{
  "encoder_arch": "vit",
  "model": "contrastive audio-text model",
  "dataset": "synthesized solo parts of chorales (CocoChorales)",
  "train_examples": 39062,
  "gain_aug_db": 6,
  "time_shift_ms": 50,
  "n_mels": 64,
  "hop_length": 320,
  "input": "log_mel",
  "spec_augment": false,
  "win_length": 400,
  "tokenizer": "word",
  "vocab_size": 56,
  "loss": "sigmoid",
  "embed_dim": 384,
  "encoder_norm": "layernorm",
  "encoder_norm_position": "pre",
  "encoder_activation": "gelu",
  "encoder_mlp_ratio": 3,
  "encoder_head_dim": 32,
  "encoder_fused_qkv": false,
  "encoder_bias": "none",
  "encoder_qk_norm": false,
  "encoder_parallel_block": false,
  "encoder_inner_norm": false,
  "encoder_patch_size": [32, 4],
  "encoder_layers": 6,
  "encoder_width": 256,
  "encoder_positions": "learned",
  "encoder_pooling": "mean",
  "text_encoder_causal": true,
  "text_encoder_width": 128,
  "text_encoder_layers": 7,
  "text_encoder_norm": "layernorm",
  "text_encoder_norm_position": "pre",
  "text_encoder_activation": "squared_relu",
  "text_encoder_mlp_ratio": 4,
  "text_encoder_head_dim": 64,
  "text_encoder_fused_qkv": true,
  "text_encoder_bias": "all",
  "text_encoder_qk_norm": false,
  "text_encoder_parallel_block": false,
  "text_encoder_inner_norm": false,
  "text_encoder_drop_path": 0.15,
  "text_encoder_positions": "learned",
  "init": "torch_default",
  "residual_init": "zero_last",
  "optimizer": "soap",
  "beta2": 0.99,
  "lr": 0.0024,
  "beta1": 0.9,
  "shampoo_beta": 0.99,
  "eps": 1e-08,
  "precondition_frequency": 20,
  "max_precond_dim": 1536,
  "one_sided": false,
  "adamw_lr_other_params": 0.0022,
  "steps": 22800,
  "batch_size": 256,
  "epochs": 149.4,
  "lr_schedule": "poly",
  "final_lr_fraction": 0.01,
  "warmup_steps": 1140,
  "weight_decay": 0.02,
  "adamw_weight_decay_other_params": 0
}
Rows from block 2 of the audio encoder of a small contrastive audio-text model, named by matrix and row number. Rows with one number belong to one neuron. Each number is 128 + 24 x the weight over its row's rms, rounded and kept within 0 to 255. All counts start at 0. After the name is the row's rms in percent of the matrix's.
After each neuron's rows are labels from the 100 clips, of 14848, where the neuron reaches its highest value: "peak on" is the class under the peak; "top examples" is what is common among them. Only what is clearly more common there than usual is listed. The data: synthesized solo parts of chorales (CocoChorales).
# fc1: MLP up (encoder.blocks.2.mlp.fc1.weight, 768x256), inputs 128-255
# fc2: MLP down (encoder.blocks.2.mlp.fc2.weight, 256x768, transposed), outputs 128-255

fc1.626 092 [134 139 110 131 104 129 123 135 125 114  91 159 121 134 136 130 159 112  89 163 124 110 152 118 158 157 108 134 138 167 106 143 116 104 117 118 106 156 117 137 173 120 144 148 153 100 131 171  92 108 133 144 135 143 127 144 125 134 124 147 140 120  99 114 170 133 169  90 116 156  86 171 151  99 130 127 152 145 113  76 126 129 168 124  88 120 162 124 109 137 142 167 119  99 185  93 129 103 142 127 118 135 121 157 132  99 140 152 153 114 152 103 112 164 123 136 137 135 132 120 119  95 174 161 165 110 121 144]
fc2.626 093 [194 120  94 108  79 117  62 163 143 140 139  77 138 133  90 149 113 144 120 141 120 134  98 102 132 108 154 145 110 143 154  87 130 144 121 169 154 117 140 133  98 147 107 115 100 165 152 110 126 100 149 113  83 113 100 147 142 140 152 113  97 139 130 124 150 106  79 100 129 132 132 114 125 146 114 123 119 142 147 126 140 108 101 154 122 178 117 107 105 145 135 114 139 149 125 121 145 147 124 173 119 100 111  93 104 144 112 115 163 193 105 129 138  76 110 151 146 145 135  72 127 188 109 113 160 165 192 151]
peak on: F4
top examples: note F4; note E4; viola; horn

fc1.161 125 [157 129 164 118 114 104  91 102 149 164 123 121 114 101 152 105  72 144 145 110 126 125 173 141 126 100 125 140 167 149 102 115 149 144 107  96  90 167 136 133 130 132 184 132 103 177 148  98 112 132 146  98 125 137 115  92  88 131 125 138 120 168  97 118 114 161 112 126 150 111 135 154  86 142 176 159 149 101 147  86 141 118 114 115 165 118 113 118 144 133 154 127 120 124 123 128 149 101 152 134 139 136 113 123 130 142 134 100  84 140 131  96 119 185 138 107 144  83  85 157 114 130 127 148 160 141 138 168]
fc2.161 115 [123 137  95 100 148 163  99 117 132 116 117 171 135  98  90 124 139 104 164 136 206 119 123 115 134 133 141 154 142 118 147  96  70 104  98 109 119 103 136 110 124 106 115 160 135 113  82 179  96 175 137 106 159 159 115  77 103 150 123 112 164 136 110 118 144 148 126  91 158 113 119 131 115 112 127 139 122 136  92 124 101 144 152 108 136 118 128 144 151 105  98 150 130 100 174  92  99 110 123 111  94 122  86 129 134 115 121 125 150 184 176 147 114 132  82 116 125 160 119 147 146 125 126 143 103 115 120 134]
peak on: F4
top examples: clarinet; note F4; note G#4

fc1.228 088 [119 138 114 127 118 131 127 118 167 164 136 162 119 130 132 155 115 100 140 129 147 127 119 134 136  79 122 110 151 129 137 102 165 133 137 114  88 112  85  96 123 124  86  92 103  83  95 120 150 157 113 155  67 117 129  68 173 103 150 171 125 108 119  91 152 102 113 141 131 156 124 151 125 102 152 125 100 157 136 161  98 158 110  93 129 136 106 129 142 110 124 121 158 150 134 125 139 180 112 154 143 117 102 130 121 149 111 136  99 129 101 159 148 123 125 108 164 135 194 150 106  87 107 126 137 137 128 127]
fc2.228 086 [143 149 155 138 128 106 148  66  93 138 117 116 120 131  95 102 107 123  99 116  82 146 113 150 109 120 113 139  96 124 105  96 163 103 123 126 116  68 153 112 150 132 150 136 109 162 180  79 133 151 121 159 135 103 117 147  84 126 122 110 144 136 120 176 104 153 149  91 156 127 142  98 116 149 116  93 171 126 150 111 174 133 163 183 143 128 122 167  91 142 147 133  88  91 152 117 109 134 133 124 129  93 159 161  79 133 178 115  89 125 127 103 129 143  89 105 132 152  93 151 186 127 128 143 121 115 119 113]
peak on: F4
top examples: note F4; clarinet; note G4; note D#4

fc1.91 113 [115  98 111 176 140 149  92 109 148 150 116 138 144 134 130  87 116 116 119 106 141 120 131 115 109  76 130 122 157 132 127 162 119 159 118  98  98 150 162 123 110 152 145 148 125 118 143 142 136 160 113 123 125 116 101 151 135 119  79 122 117 138 108 134 111  78 134 127 141 123 161 111 140 154 158 117 159 140 142  86 127  75 121 108 140 120 122 127 158 120 111 128 137 161 161 175 148 168 118 118 142 144 110 138 124 161 113  66 115  94 167 126 131 124 125  98 137 139 145 140 116 198 163 130 112 116 118  82]
fc2.91 113 [107 118 113  89 159  97 175 100 166  91 135 100  70 126 170 190 134 133 120 160 107  93 160 146 105 118 131 126  98 114 141 110 109 149 121 128  75 121 160 129 115 126 128  79  99 180 169 117 125 114 111 138 167 101 104 122 137 168 150 138 104  93 104 145 133 151 107 144 152 178 107 140 156 137 130 117 120 144 138 122 107 104  95 150 106 106 126 139 137 136 116 113 128 105  95 113 148 131 111 127 122 103 159 122 120 146 118 126 139 152 122 106 144 125 101 112 117 127 143 123 148  88 110 123 157 135 158 145]
peak on: F5
top examples: note F5; trumpet; note G5; note D#5

fc1.224 100 [150 110 161 117 120  70 184 135 128 147 146 113 144 111 139 161 135 136 133 150  82 143 157 114 133 141 161 153 116 134 130 103 168 152 118 121 125 163  98 120 123 121 174 161 170 127 128 105 114 125 154 123  98 115  94 111 136 128 120 155 155 100 118 157 117 148 160  99 165  93  95 110 136  81 157 134 111 155 150  87 153 137 129 145 121 149 126 143  98 146 140 125 114  94 152 171 124 152 156 114 121 125 126 132 155 118 134 101 112  81  87  87 117 132 127  87 144 117 169 194 129 131 147 130 124 153  93 156]
fc2.224 102 [122 100 108 143 115 126 118 134 137 144 151 113 122 130 129 146 131  89 150 126 156 138 105 136 157 128 138 177 104 150 142 123 111 141 151 102 129 148 130 125 152 138 127 136 109 117 132 127 118 112 133 174 133 120 130 140  66 121 171  75 116 136 153 111 106 133 157 158 145 173 143 141 111 104 114 122 137 152 142 131 127 117 158 108 141 182 158 141 149 118 137 134  85 116 170 120  89 112 150 131 152 128 130 111  92 135 176 125 126 107 124 151 116 140 102 165 117 139 130  83 154 119  87 134 114 122 159 163]
peak on: D#4; D#5
top examples: note D#4; note D#5; tuba; note F5

fc1.663 095 [108 101  79 166 136 113 110 116 167  81 100 143 123 109 153 120 121 110 121 184 116 140 157 167 161 120 121 148 135 114  96 133 105 111 116 110 154 171 110 170  98 134 144  84 142  97 135 160 112 132  97 132 162 129 110 124 169 114  95 148 126  74  97 129 141 112 111 140 138 112 160 124 133 126 117 136  74 147 151 103 183 114 109 107 142 120 126 138 114 108 125 152  85 123 104 129 156 138 160 130  98 118 140 141  63 140  96 113 158 113 135  78 116 190 168 112 130 143 100 107 149 107 135 156 122 129 101 131]
fc2.663 099 [112 171 212 144 118 106 149 145  96 157 148 138 106 113  78 104  97 127 122 112 131 139 128  84 156  77 129 160 123 151 150 136 109 127  92 144 146  96 142 156 161 162  97 194 113 154 118 154 110 134 141 145  94 167 130  99 101 173 172 129 153 133 125 123 110 134 186 130 137 125 104 112 121 112 129 102 121 170 121  98 122 141 151 133 117 141 116 139  86 131 123 124 152 112 144  80  95 116  96 186 152 146 107 115 172 146 132 177 170 140 144 132 101  99  97 110 143 137 127 112 135 128 148 119 140 122 127 137]
peak on: F5
top examples: note F5; violin; note G5; note D#5

fc1.45 104 [162  84  97 170 151 131 104 165 157 133 145 184 144 128 137 195 109 103 117 111 114 123 105 108 111 142  99 160 127 101 116 140  84 136 166  96 154 100 118 106 149 122 131 152 147 119 160 140  96 115 115 149 133 150 130 114 121 124  98 112 159 152 155 112  83 162  96 137 102  96 109  99 134 126 126 137 152 149 127 141 144 109 162 137 120 102 170 159 128 115 154 120 116  89 131 152 156 150 152 129 156 132 133 138 133 123 166 141 137 112 150 125 143 143  87 163 108 113 161 158  77 140 148 130 118 121 145 125]
fc2.45 095 [102 121 133  85 142 123 111 107 127 107 114  97 144 125 134 116 126 125 148 125 174 141 129 171 182  70 183  97 162 147 179 115 141 133 131 148 146 108 145 125 145 142 124 101 155 104 118 129 152 106 163 133 131 102 126 111 146 138 129 131  82 121 136 150 134 122 142 170 189 130 119 138 125 161  77 114 129 119 134 133 164 147 101 154 103 144 102 137 136 131 134 142 104 112 130 126 140 130 168 137 106 119 162 148 165 119 137 180 122 154  70 118 157 105 143 140 111 137 139 115 142  78 148 152 134 134 128 144]
peak on: D#5
top examples: note D#5; trumpet; violin

fc1.728 076 [136 140 155 129 151 159 101 131 122 115  84 147  92 158 124 143 131 117 130 163  91 130 118 124 106 126 140 119 150 118 144 109 138 110 111 105 140 157  69 135 125 107 169 163 163  90 137 124  87 162 118 127 112 112 103 130 164 110 125 112 192 157 168  88  96 148 132 121 140 123 102 182 144 123 115 183 123 147 140  89 142 138 129 131 125 136  84 140  91 148 133 126 128 127 117 140 129 119 106 143 166 144 130 107 180 149 147 110 141 144 117 130  73 148 126 101 142 121 155 124 148 136 112 117  99  93 168  98]
fc2.728 081 [130 137 106 141 163 105 123 181 184 118 108 121 137 131 130 115 142 115 148 124 158 177 129 110 110 136 158 143 124 126 130 144  91 187 121 131 108  99 148 102 123 118 132 110 118 143 124 152 121 148 148 173 122 139 140 135 124 151 124 139 109 119  89  99 105 118 123 157 122 163 163 112 117  91 131 155 138 177 136  93  62 124 126 129 117 135 165 140 109 129 132 127 149 134  96 136 131 122  89 111  82 136 109 132 146 183 143 127  98 145 158 131 147 134 109 149 116 135 135 150 136 109 150 133 129 168 132 127]
peak on: C#4; C#5
top examples: note C#4; note C#5; tuba; note D#5

fc1.434 084 [124  75 120 119 141 113 114 106 103 158 119 100 139  94 125 114 116 100  98 138 136 105  93 128 165  88 147 178 123 131 140 128  95 118 178 123 133 114 111 152  94 118 171  92 132 108  76 121 139 153  72 112 111 167 129  78 139 120 156 108 135 145  60 150 154 157 126 110 106 162 147 127 149 170 140 135 114 170 123 106 184 139 141 164 152  94 131 136 130  96 116 146 131 107 110 132 120 165 126 148 146 103 101 127 135 181 138 128 139 113 127 149 131 156 130 156 120 156 202 160 121 137 126 141 109  99 130  91]
fc2.434 086 [127 123 170 114 124 117 174 163 153 139 172 135  95  89 145  87 171 165 135 114 112 154 130 119 132 133 110  79 125 107 135 165  94 111 126 110 105  98 144 104 189 128  75 144 127 164 130 162  93 107 106 112 146 120 126 173 121 152 106 151 125 117 158 125 162 140 131 158 163 100 115  98  94  95 113 124 164 127 131 135 132 144 189 110 115 144 126  83 140 132 126 117  91 170 157 125 109  96 109 117 141 154 145 147 157 126  68 120 153 138 136 162 134 117 125 107 175 155 152 126 106 106 165 145 136 115 137 113]
peak on: F5
top examples: note F5; note G5; violin; note D#5

fc1.133 108 [136 142 142 123 141  99 113 166 125 173 101 166 127 131 145 163 123 141 133 142 117 162 113 134 123 106 161 121 100 144 127 145 158 128 166 109 140 108  93 184 143 141 109 113 146 120 146 140 114 136 160 141 119 129 124 117 178 114 135 156  95  91 130 179 114 122  82 131 129 113 149 118 128 111  83 146 135 132 150  94 165 115 105 127 100 116 120 115 148  69 100 159  92 120 130 106 136 129 133 111 122 111 110 143 153  90 148 169 110 138 140 125 138 101 126 146  92 116  97 129  89 143  92 106 159 127 175 140]
fc2.133 105 [118 100 114 125 117 157 142 177 137 170 138 127 129 126 142 136 133 175 123 122 141 138 101 138 173 158 122 117  33 109 144 127  56 113 117 126 142 132 128 172 124 153 116 152 147 146 114 107 157 116  77  82  96 136 124 138 136 131 111 136  80 107 119 125 144 109  58 105 129 141 154 147 143 119 122 137 142 123  95 119 106 152 144 106 132 136 106 130 152  89  82 108 144 118  84  94 112 137 154 111 127 111  88 107 127 110 112 157 117 116  91 155 141  97 133  95 164  71 119 122 101 114 114 116 127 128 111 156]
peak on: C#4
top examples: note C#4; tuba; note D#4; note C4

fc1.751 096 [127 133 129 117 124  88 107 142 138 124 140 102  86 104 137  72 119 146 108  85 141 108 139 109 144 194 158 117 139  95  85 138 174 143 138 105 142 118 119  95  91  96 141 113 106 142 157 132 161 125 135 103 167  97 126 155 146  98 126 106 190 134 111 138 129 127 146 154 117  75 124 123 137  57 104 126  90 145 133 137 156 137 117 108 123  89 126 115 177 121 104 112  59 155 127 119 123  99 102 141 122 143 136 104 112 124 135 150 148  76 109 118 101 102 110 155 167 143 117 130 140 120 141 135 146 165 109 125]
fc2.751 101 [140 151 146  91 168 116 112 128 146  88 182 203 129 149 130 124 121 131 126 145 154 142 114 126 176 108 129 156 110 129 121 151  94 103 100 120 125  79 159 111 121 180 128 132  86 156 129 152 159 126 144 133 132 157  82 139 107 120 133 147 101 157 157 122 124 161 112 120 170 102 150 133 112 107 104 194 151  76 136 121 135  72 150 123 142 133 124 143 180 142 111 127 121 128 120 155 131 122 133 158 126 142  73 160 164 160  94 132 100 133 147 149 136 135  90 142 108 119 134 134 123 104  91 164  99  94 103 136]
peak on: A4; A#4
top examples: oboe; note A4; note A#4; note B4

fc1.662 083 [ 77 162 128 150 101 145 104 163 106 120 115 153 122 134 155 136 124 160 159 172 124 101 127 128  80 123 134 150 149 133 141 146 102 171 157 114 129 169 118 155 145 114 127 120 142  87 108 161  95 124 125 140 107 134  79 150 197 151 163 120 112 149 135 103 160 170 110 121  95 100 124 144  94 104 130 120 113 159 134 135 134  98 128 132 190 121 113 102 147 142 149 168 139 161 150 179 118 113 154 167 133 145 147 148 170 161 155  86 159 160 156 155 150 131 191 107 146 152  96 138 133 147 112 127 148 150 124 154]
fc2.662 087 [119 151 113 105 164  82 111 113 151 106 124 131 147 133 187 154 130 128 120 104 136 101 163 149 150 165 137 148 149 133  89 124 102 112 153 141  93 133 165 114 155 147 122  94 158  87 118  89 104 136 169 127 135  79 162 121 159 126 147 151 101 103 142 165 130 108 108 119 171 173 137  96 124 135 184 155 130 157 121 113 119 146 155 143  89 127 121 155 147 166 108 129 151 109 113  89 164 139 163 138 139 143 120  82 104 135 115 149 122 129 119 101 149 105 103 133 150 146 123  81 144 145 107 132 117  84  81 156]
peak on: C#4
top examples: note C#4; tuba; note D4; note D#4

fc1.2 078 [ 61 149 145  85 142 122 158 129 101 141 128 118 164 126 131 138 162 106 149 131  98 127 147 100 109 159 118 128 118 148 135 103  99 123 138 182 141 130  64 182 148 162 148 118 121 132 136 141 105 115 137 143 118 123 122 153 108 101 143 140 152  75 121 132 119 145 109 117  96 155 182 153 134 125 136 109  81  85 139  99 124 128 166 106  97 137 131 130 122  87 105 123  97 134 135 150 104 132 189 140  68 136 161 146 155 140 105 143 101 129 125 116 124 133 129 125 111 142 170 120 165 168 121 148 146 133 124 138]
fc2.2 083 [158  98 119 152 129 149 131 115 164 123 123 121 123 122 157 133 156 148 136 139 148 106 118 155 161 137 152 185 135 125 114 150 148 129 125 133 144 107 136 117 137 138 165 154 121 119 153  98 129 155 137 120 135 133 138 156  75 110 138 147 115 148 164 160 140 168 144 139 135  93  89 134  93 119  99 146 119 163  86 118  95 108 140 108 126 144 127 102  83 140 119 175 137 125 140 116 132 109 110 163 109 113 126 136  83 158 117  92 131 124 110 146 123  99 120 117 142 129 110 179 121 140 126 124 122  85 120 106]
peak on: D#4
top examples: note D#4; viola

fc1.445 096 [118 117 165 108 140 168  72  98 158 140  96 118 102 118 123 103 120 121 151 114 115 148 136 146 109 132 171 185 149 157 103 116 150  99 148 148 109 122 141  77 146 113 128 155  87 150 105 119  79 103 120 136 114 131  84 117 115 163  96 128 117  96 144 101 119 166 136 144  97 139 125 149 140  91 101 148  87 112 121 123 138 101 163 168 105 152 144 120 122 152 128 120 150  79 149 157 104 140 134 129 122 129 154 145 137 122 130 174 145 117  93 108 148 116 105 114  89 150 132  76 129 126 116 158  85 135 160 180]
fc2.445 102 [139 158 121 109 162 138  79 127 131 132 143 133  62 137 131 100 155 112 112  72 126 121 126 192 100 142 147 150 139 161  97 108 106  94 149 122 158 155 108 148 132 164 144  95 119 157 143 132 104 101 117 116 149 136 124 138  98 153 135 137 139  99 127 144 129 111  95 156 133  96 105  65 138  95 115  95 163 119 145 151 143 168  99 123 141 107  88 112 100 132 117 164 157 144 111 135 148 106  95 125 100 107 139 129 107 103 102 106 121  91 122 176 118 165 119 145 158 100 112 123 109 114 114  80 142 117 133 126]
peak on: D#5
top examples: note D#5; note C#5; note F5

fc1.96 100 [126 129  89 107 158 133 132 105 114 128 129 136  90 109 143 183 122 147 120 143 175 121 144 149 166 117 121 123 183 192 164 117 145 118  95 145 159 133  82 183 112 166 140  70 116 150 152 134 126 136 125  98 102 118 128 144 136 122 114 142 175 165 154 135 123 108 121  83 112 111 130 142  87 110 124 127 110 157 121 145 141 112 112 113 117 118 126 142 108 135 114 140 106 146 141 180 111 129  88 118  60 108 151 141 133 201 189 126 130 154 106 163 117 113 110 177 106 126 132 106 108 129 142  70 100 102 149  85]
fc2.96 097 [ 96 158  89 119 152 174 111 109 137 129 112 126  77 102 129 131  92 123 123 147 107 139 118 111 169 168 149 148 121 134 137 134  91 123 150 126 131 121  75 132 111 114  83 112 138  87 112 115  88 121 147 122 176 138 116 100 173 135 105 125  99  91 143 142  73 145 140 107 162 114 134 119 136 168 135 121 100 111 146 121 143 146 146 126 104 136 156 166 107 126 157 143 159  62 115 111 145 171 151 101 121 108 160 135 142 124 107 151 131 121 153 106 146 152 129 125 104  87 147 115 186 119 149 123 123  95 118 129]
peak on: D#4
top examples: note D#4; trombone; note F4; note F#4

fc1.376 089 [129 134 143 152  99 114 122 155 131 144  85 139 132 137 143 130 112  84 123 110 162 130 119 145 102  88 128 145 102 157 112 113 171 141 107 179 167 126 125 177 100 113 159 147 156 125  98 121 185 102  91 107 109 130 121 134 134 110 155 179 117 112 159 157  95 158  89  92 105 114 144 106 147 142 149 142 142 152  76  97 142 124  98 117 135 114 131 159 131  84 116 128 150 114  82 151  68 109 130 135 191 134 129 110 122 171 108 135 133 127  97 175 142 120 145 160 141 136 143 124 133 182 137 123 160 116 131 143]
fc2.376 089 [114 121 180  81 154 123  93 134  99 126 166 112 154 132 149 128 150 134 129 127 138 101 140 143 100  75 142 104 137 127 141 156 157 106 147 170 142 104 138 147 143 141 100 188 146 116 122 109  83 160 133 114 128 137 152  95 182  94 131 145 129 100 155 166 110  60 150 122 131 156 102 112 101 126  93 130 111 161 115 188 102 145 114 125 112 113 102 138 130 100  99 112 116 140 150  87  96 164 145 156 138 113 117 109  93 155 133 109  95 123 117 133 173 152 119 128 151 104 114 112 125  68 130 135  90 166  94 142]
peak on: D#4
top examples: note D#4; clarinet

fc1.546 112 [126 126 113 144 125 132 129 151  90 143 159 114  68  99 106 100  93 134 153 127 146 111 162  90 129 139 155 151 115 102 103 122 134 131 155  86 120  91 100 146 109 102 151 119 114 136 163 147 177 129  98 171 102  87 112 109 113  99 134 140 136  85 123  71 157 111 158 146 140 155 132 164  82  94 138 130 124 151 104 125 142 154 161 110 103 135 141 130 102 102 161 149 145 120 118 138 123 121 162 126 141 150 111 128 106 154 138 159 130 162 100 108 149 139 140 116 124 101  95 144 118 146 110 149 146  94 104 128]
fc2.546 110 [133 140 129 144 108 142 149 119 124 126 128 121 150 133 140 155 103 125 141 134 129 131 113 121 128  95 125 120 142 161 119 140 120 122 142  93 129 120 115  68 138  98 159 105 154 107 124 130 143 146 152 133 137 115 122 132 100 129  99 135 114  57 145 100 138 156 123 131 150 102 108 102  97  92 184 160 103  73 190 121 156 133 183 102 131 120 159 103 127 142 135 168 126 145 161  65  90 158 130 123  99 186 127 126 115 146 147 106 162 100 152 111 164 111  94 101 155 134 115 129 105 136 160 112 133 132  90  84]
peak on: C#4; A#4
top examples: cello; note A#3; note C#4; note A#4

fc1.509 104 [150 152  96 136 113 153 152 132 100 113 126 134 119 122 104 136  89 159 126 146 139 197 102 100 113 140 165 155 133 140  85 155 115 133 115 139 131 119 118 140  94  59 106 133 102 122 167 115  90 116 138 150 118  78 150 152 138 113  87 108 116 143  79 101 157  95 127 133 118 121 129 108 114 115 140 121  96 123 114 121 129 108 129 132 124 157 120 169  80  84 147 157 108 113 127 157 131 148 105 140 122 167 161 157 115 139 100 118  84 145 121  82 131  85 130 133 101  92 150  91 114 107 130 125  85 107  83 104]
fc2.509 107 [136 133 139 169 131 149 167 156 120  93 112 109 175 116 137 141 142 100 141 133 139 111 113 154 153 121 101 155 150 148 107 166 148  92 124 141 156 103 140  94 144 129 147 100  92 151 134 161  92 125 108 154 131 118 161  94 179 141 145 135 124 153 109 141 106  98 149 138 136 122 110 127  89 156 126 112 149  90 160  87 128 128 120  97 148  67 125  91 107 176 131 126 142 110  83 105 107 125 144 152 156 108  72 147 132 134 133  94  85 144 147  77 139  93 144 125 118 140 146 112 153 123 128  90 119 106  97 141]
peak on: C#4
top examples: cello; note C#4; note G#3

fc1.479 101 [102  85 125 122 126 113  93 139 136 108 125 154 169  97 128 103 144 122 121  84 117 142 125 131 144 136 134 125 111 154 113 137 120 139 157 174 111 167 141 100 117 171 148 118 161 120 141 176  82  97 134 149 160 139 129 159 110 178 133 112 127 143 160 154 112 116  96 144 164 158 119 140 127 161 142 102 109 165 114 118 125 112 167 138 133  86 112 109 155 103 122 121 116 132 135 148 140 138 132 138  77 134 113  98 120 127  90 130  84 145 126 101 111 154 105 124 109 121 118 130 128 146 139 109 147  86 124 103]
fc2.479 108 [155 138 121 149  96 119 110 148 164 142 127 118 151 132 127 122 103 141 128 162 111 123  93 150  98 139 126 173 155 175  82 146 129 127 100 171 120 118 147 128 138 175 167  85 116 136 114 125 113 135 105 123 154 113  91 120 107 155 156 110 147 120 152 116 173 148 120  92 119 101 118 143  69 105 145 122 132 115 111 104 160 121 124 182 153 157 133 124 108 134 134 144 126 107 117 143 131 124 128 133 162 129  96 125 141 130 129 139 182 104 151 151 133 141 124 154 135 143 115 134 179 140 153 135 138 157 159 112]
peak on: F5; D#4
top examples: note F5; note D#4; instrument: violin; tuba

fc1.680 088 [ 71 161 116 105 119 114 113 168 143 122 118 133 143 116 152 144 145 119 133 106 147 120 126 130 105 116 137 209 121 128 173 167 122 137  89 162 115 126 107 122 109 119 158 117 148 160 127 126 148 153 124 107 120 109 144 131 138 141 141 130 187 156 155 143 135  99 101 122 102 150 123 139 140 124 100 166 171 141 132 112 157 125 158 123  93 155 126 106 116 112 139 150 106 114 106 139 121 106 143  88 155 152 134  99 129 136 132 195 141 108 159 123 176 176 121 108 130 123 175  90 142 178 105 114 133 124 152 164]
fc2.680 085 [112 156 161 136 118  85 106 105 105 126 105 106 125 139 123 124 116 123 115 186  94 126 101 124  93 118 143 119 128 127 133 135 164 101 162  81 139 113 103 123 107 125  98 159 165  67 182 110 159 134 109 104 109  90  93 133 149 144 126 112 130 123 140 128 141 137 188 160 118 125 112 169 101 126 147 156 120 182 163 132 142 111 156 116 148 134 125 114 131 135 144 116 101 158 119 125 145 134  95 125 109 144 135 156 154 147 140 122 140 135 133  91 152 136 124 126 120 162 180 127  91 160 121 120 137  96  91 111]
peak on: D#4
top examples: note D#4; clarinet

fc1.121 097 [151 135 115  91 113 126 121 157 119 139 197 126 108 130 153 117 132  92  73  82 123 154 132 133  93 127 109  94 114  95 135 123 143 154  89 143  98 140 127 107 154 164 128  77 153  92 114 133 108 163 165 120 135 131 160 148 137 125  81 107 145 124 114 115 138 117 130 123 126 128 169 146 163 108 134 129  82 101  93  80 141 131 103 131 113 103  98 167 116 148 148 147 136  72 148 141 160  90  88 100 147 101 125 131 123 147 133 109 124  87 111 143 110 122 105 151  81 103 146 108 173 168 135 140 138 147  90 125]
fc2.121 094 [141 128 130 123 128 131 125 145 130  78  82 110 139 105 140 140 102 132 118 148 154 122 107 148 172 130 158 157 141 133 140 133 147  86 133  92 141  86 106 137 110 112 147 184  99 144 122 106 138 132 124 127 155 112  89  78 116 145 150 154 116 119 142 124 131 128 138 162 133 115 122 144  87 131 135 159 142 128 135 155 120 138 141  98 106 116 148 133 115 139 134 122 155 143 100 108 127 124 132 102 158 134 128 131 146 155  95  85 130 142 110 128 114 133  62 108 144  64 135 132 143  98 130 133 112 140 144 144]
peak on: D#4; D#5
top examples: note D#4; clarinet; note D#5

fc1.651 097 [154 158  72 124  73 172 130 148  75 109 104 145  82 166 150 110 120 117 142 119 140 135 145  99 124 146 138 114 145 106 107 163  93 128 152 152 114  65 136 159  94 153 115 146 113 122 112  77 153 134 119 143 129 131 123  79 148 134 120 122 126 125 126 118 187 138 178 113 118 100  88  97 157 118 119 160  87 152 133 101 150 161 114 148 109 146 174 103 112 144 116 130 107 116  78 132  98 102 178 122 127 110 166 133  99 171 127 140 112 124 112 127 116 113 192 138 126 106 120 142 108 145 142 129 125 108 132 111]
fc2.651 092 [153 148 134 137 152 154 157 147 109 173 129  87 152 158 172  94 127 167 116 165 131 119 162 121 170 169 110 141 131 111 113 151 105 102 119 123 101 157 128  78  69 112 126 118 117  96 106 178  90 112 141 164  96 109 135 135 142 165 133 130 153 123 116 148 142 121 157 133 128 121 149 101  99 138 170 121 156 162 145 125 106 143 175 112 145 112 131 149 133  88 130 132 131 127 157 123 203 144 130  80 120 161  97 130 162 134 115 117 129 130 123 145 152 171 105 106 107 151 146 149  96 107 102 121  79 130 136 129]
peak on: D#4
top examples: viola; note D#4; violin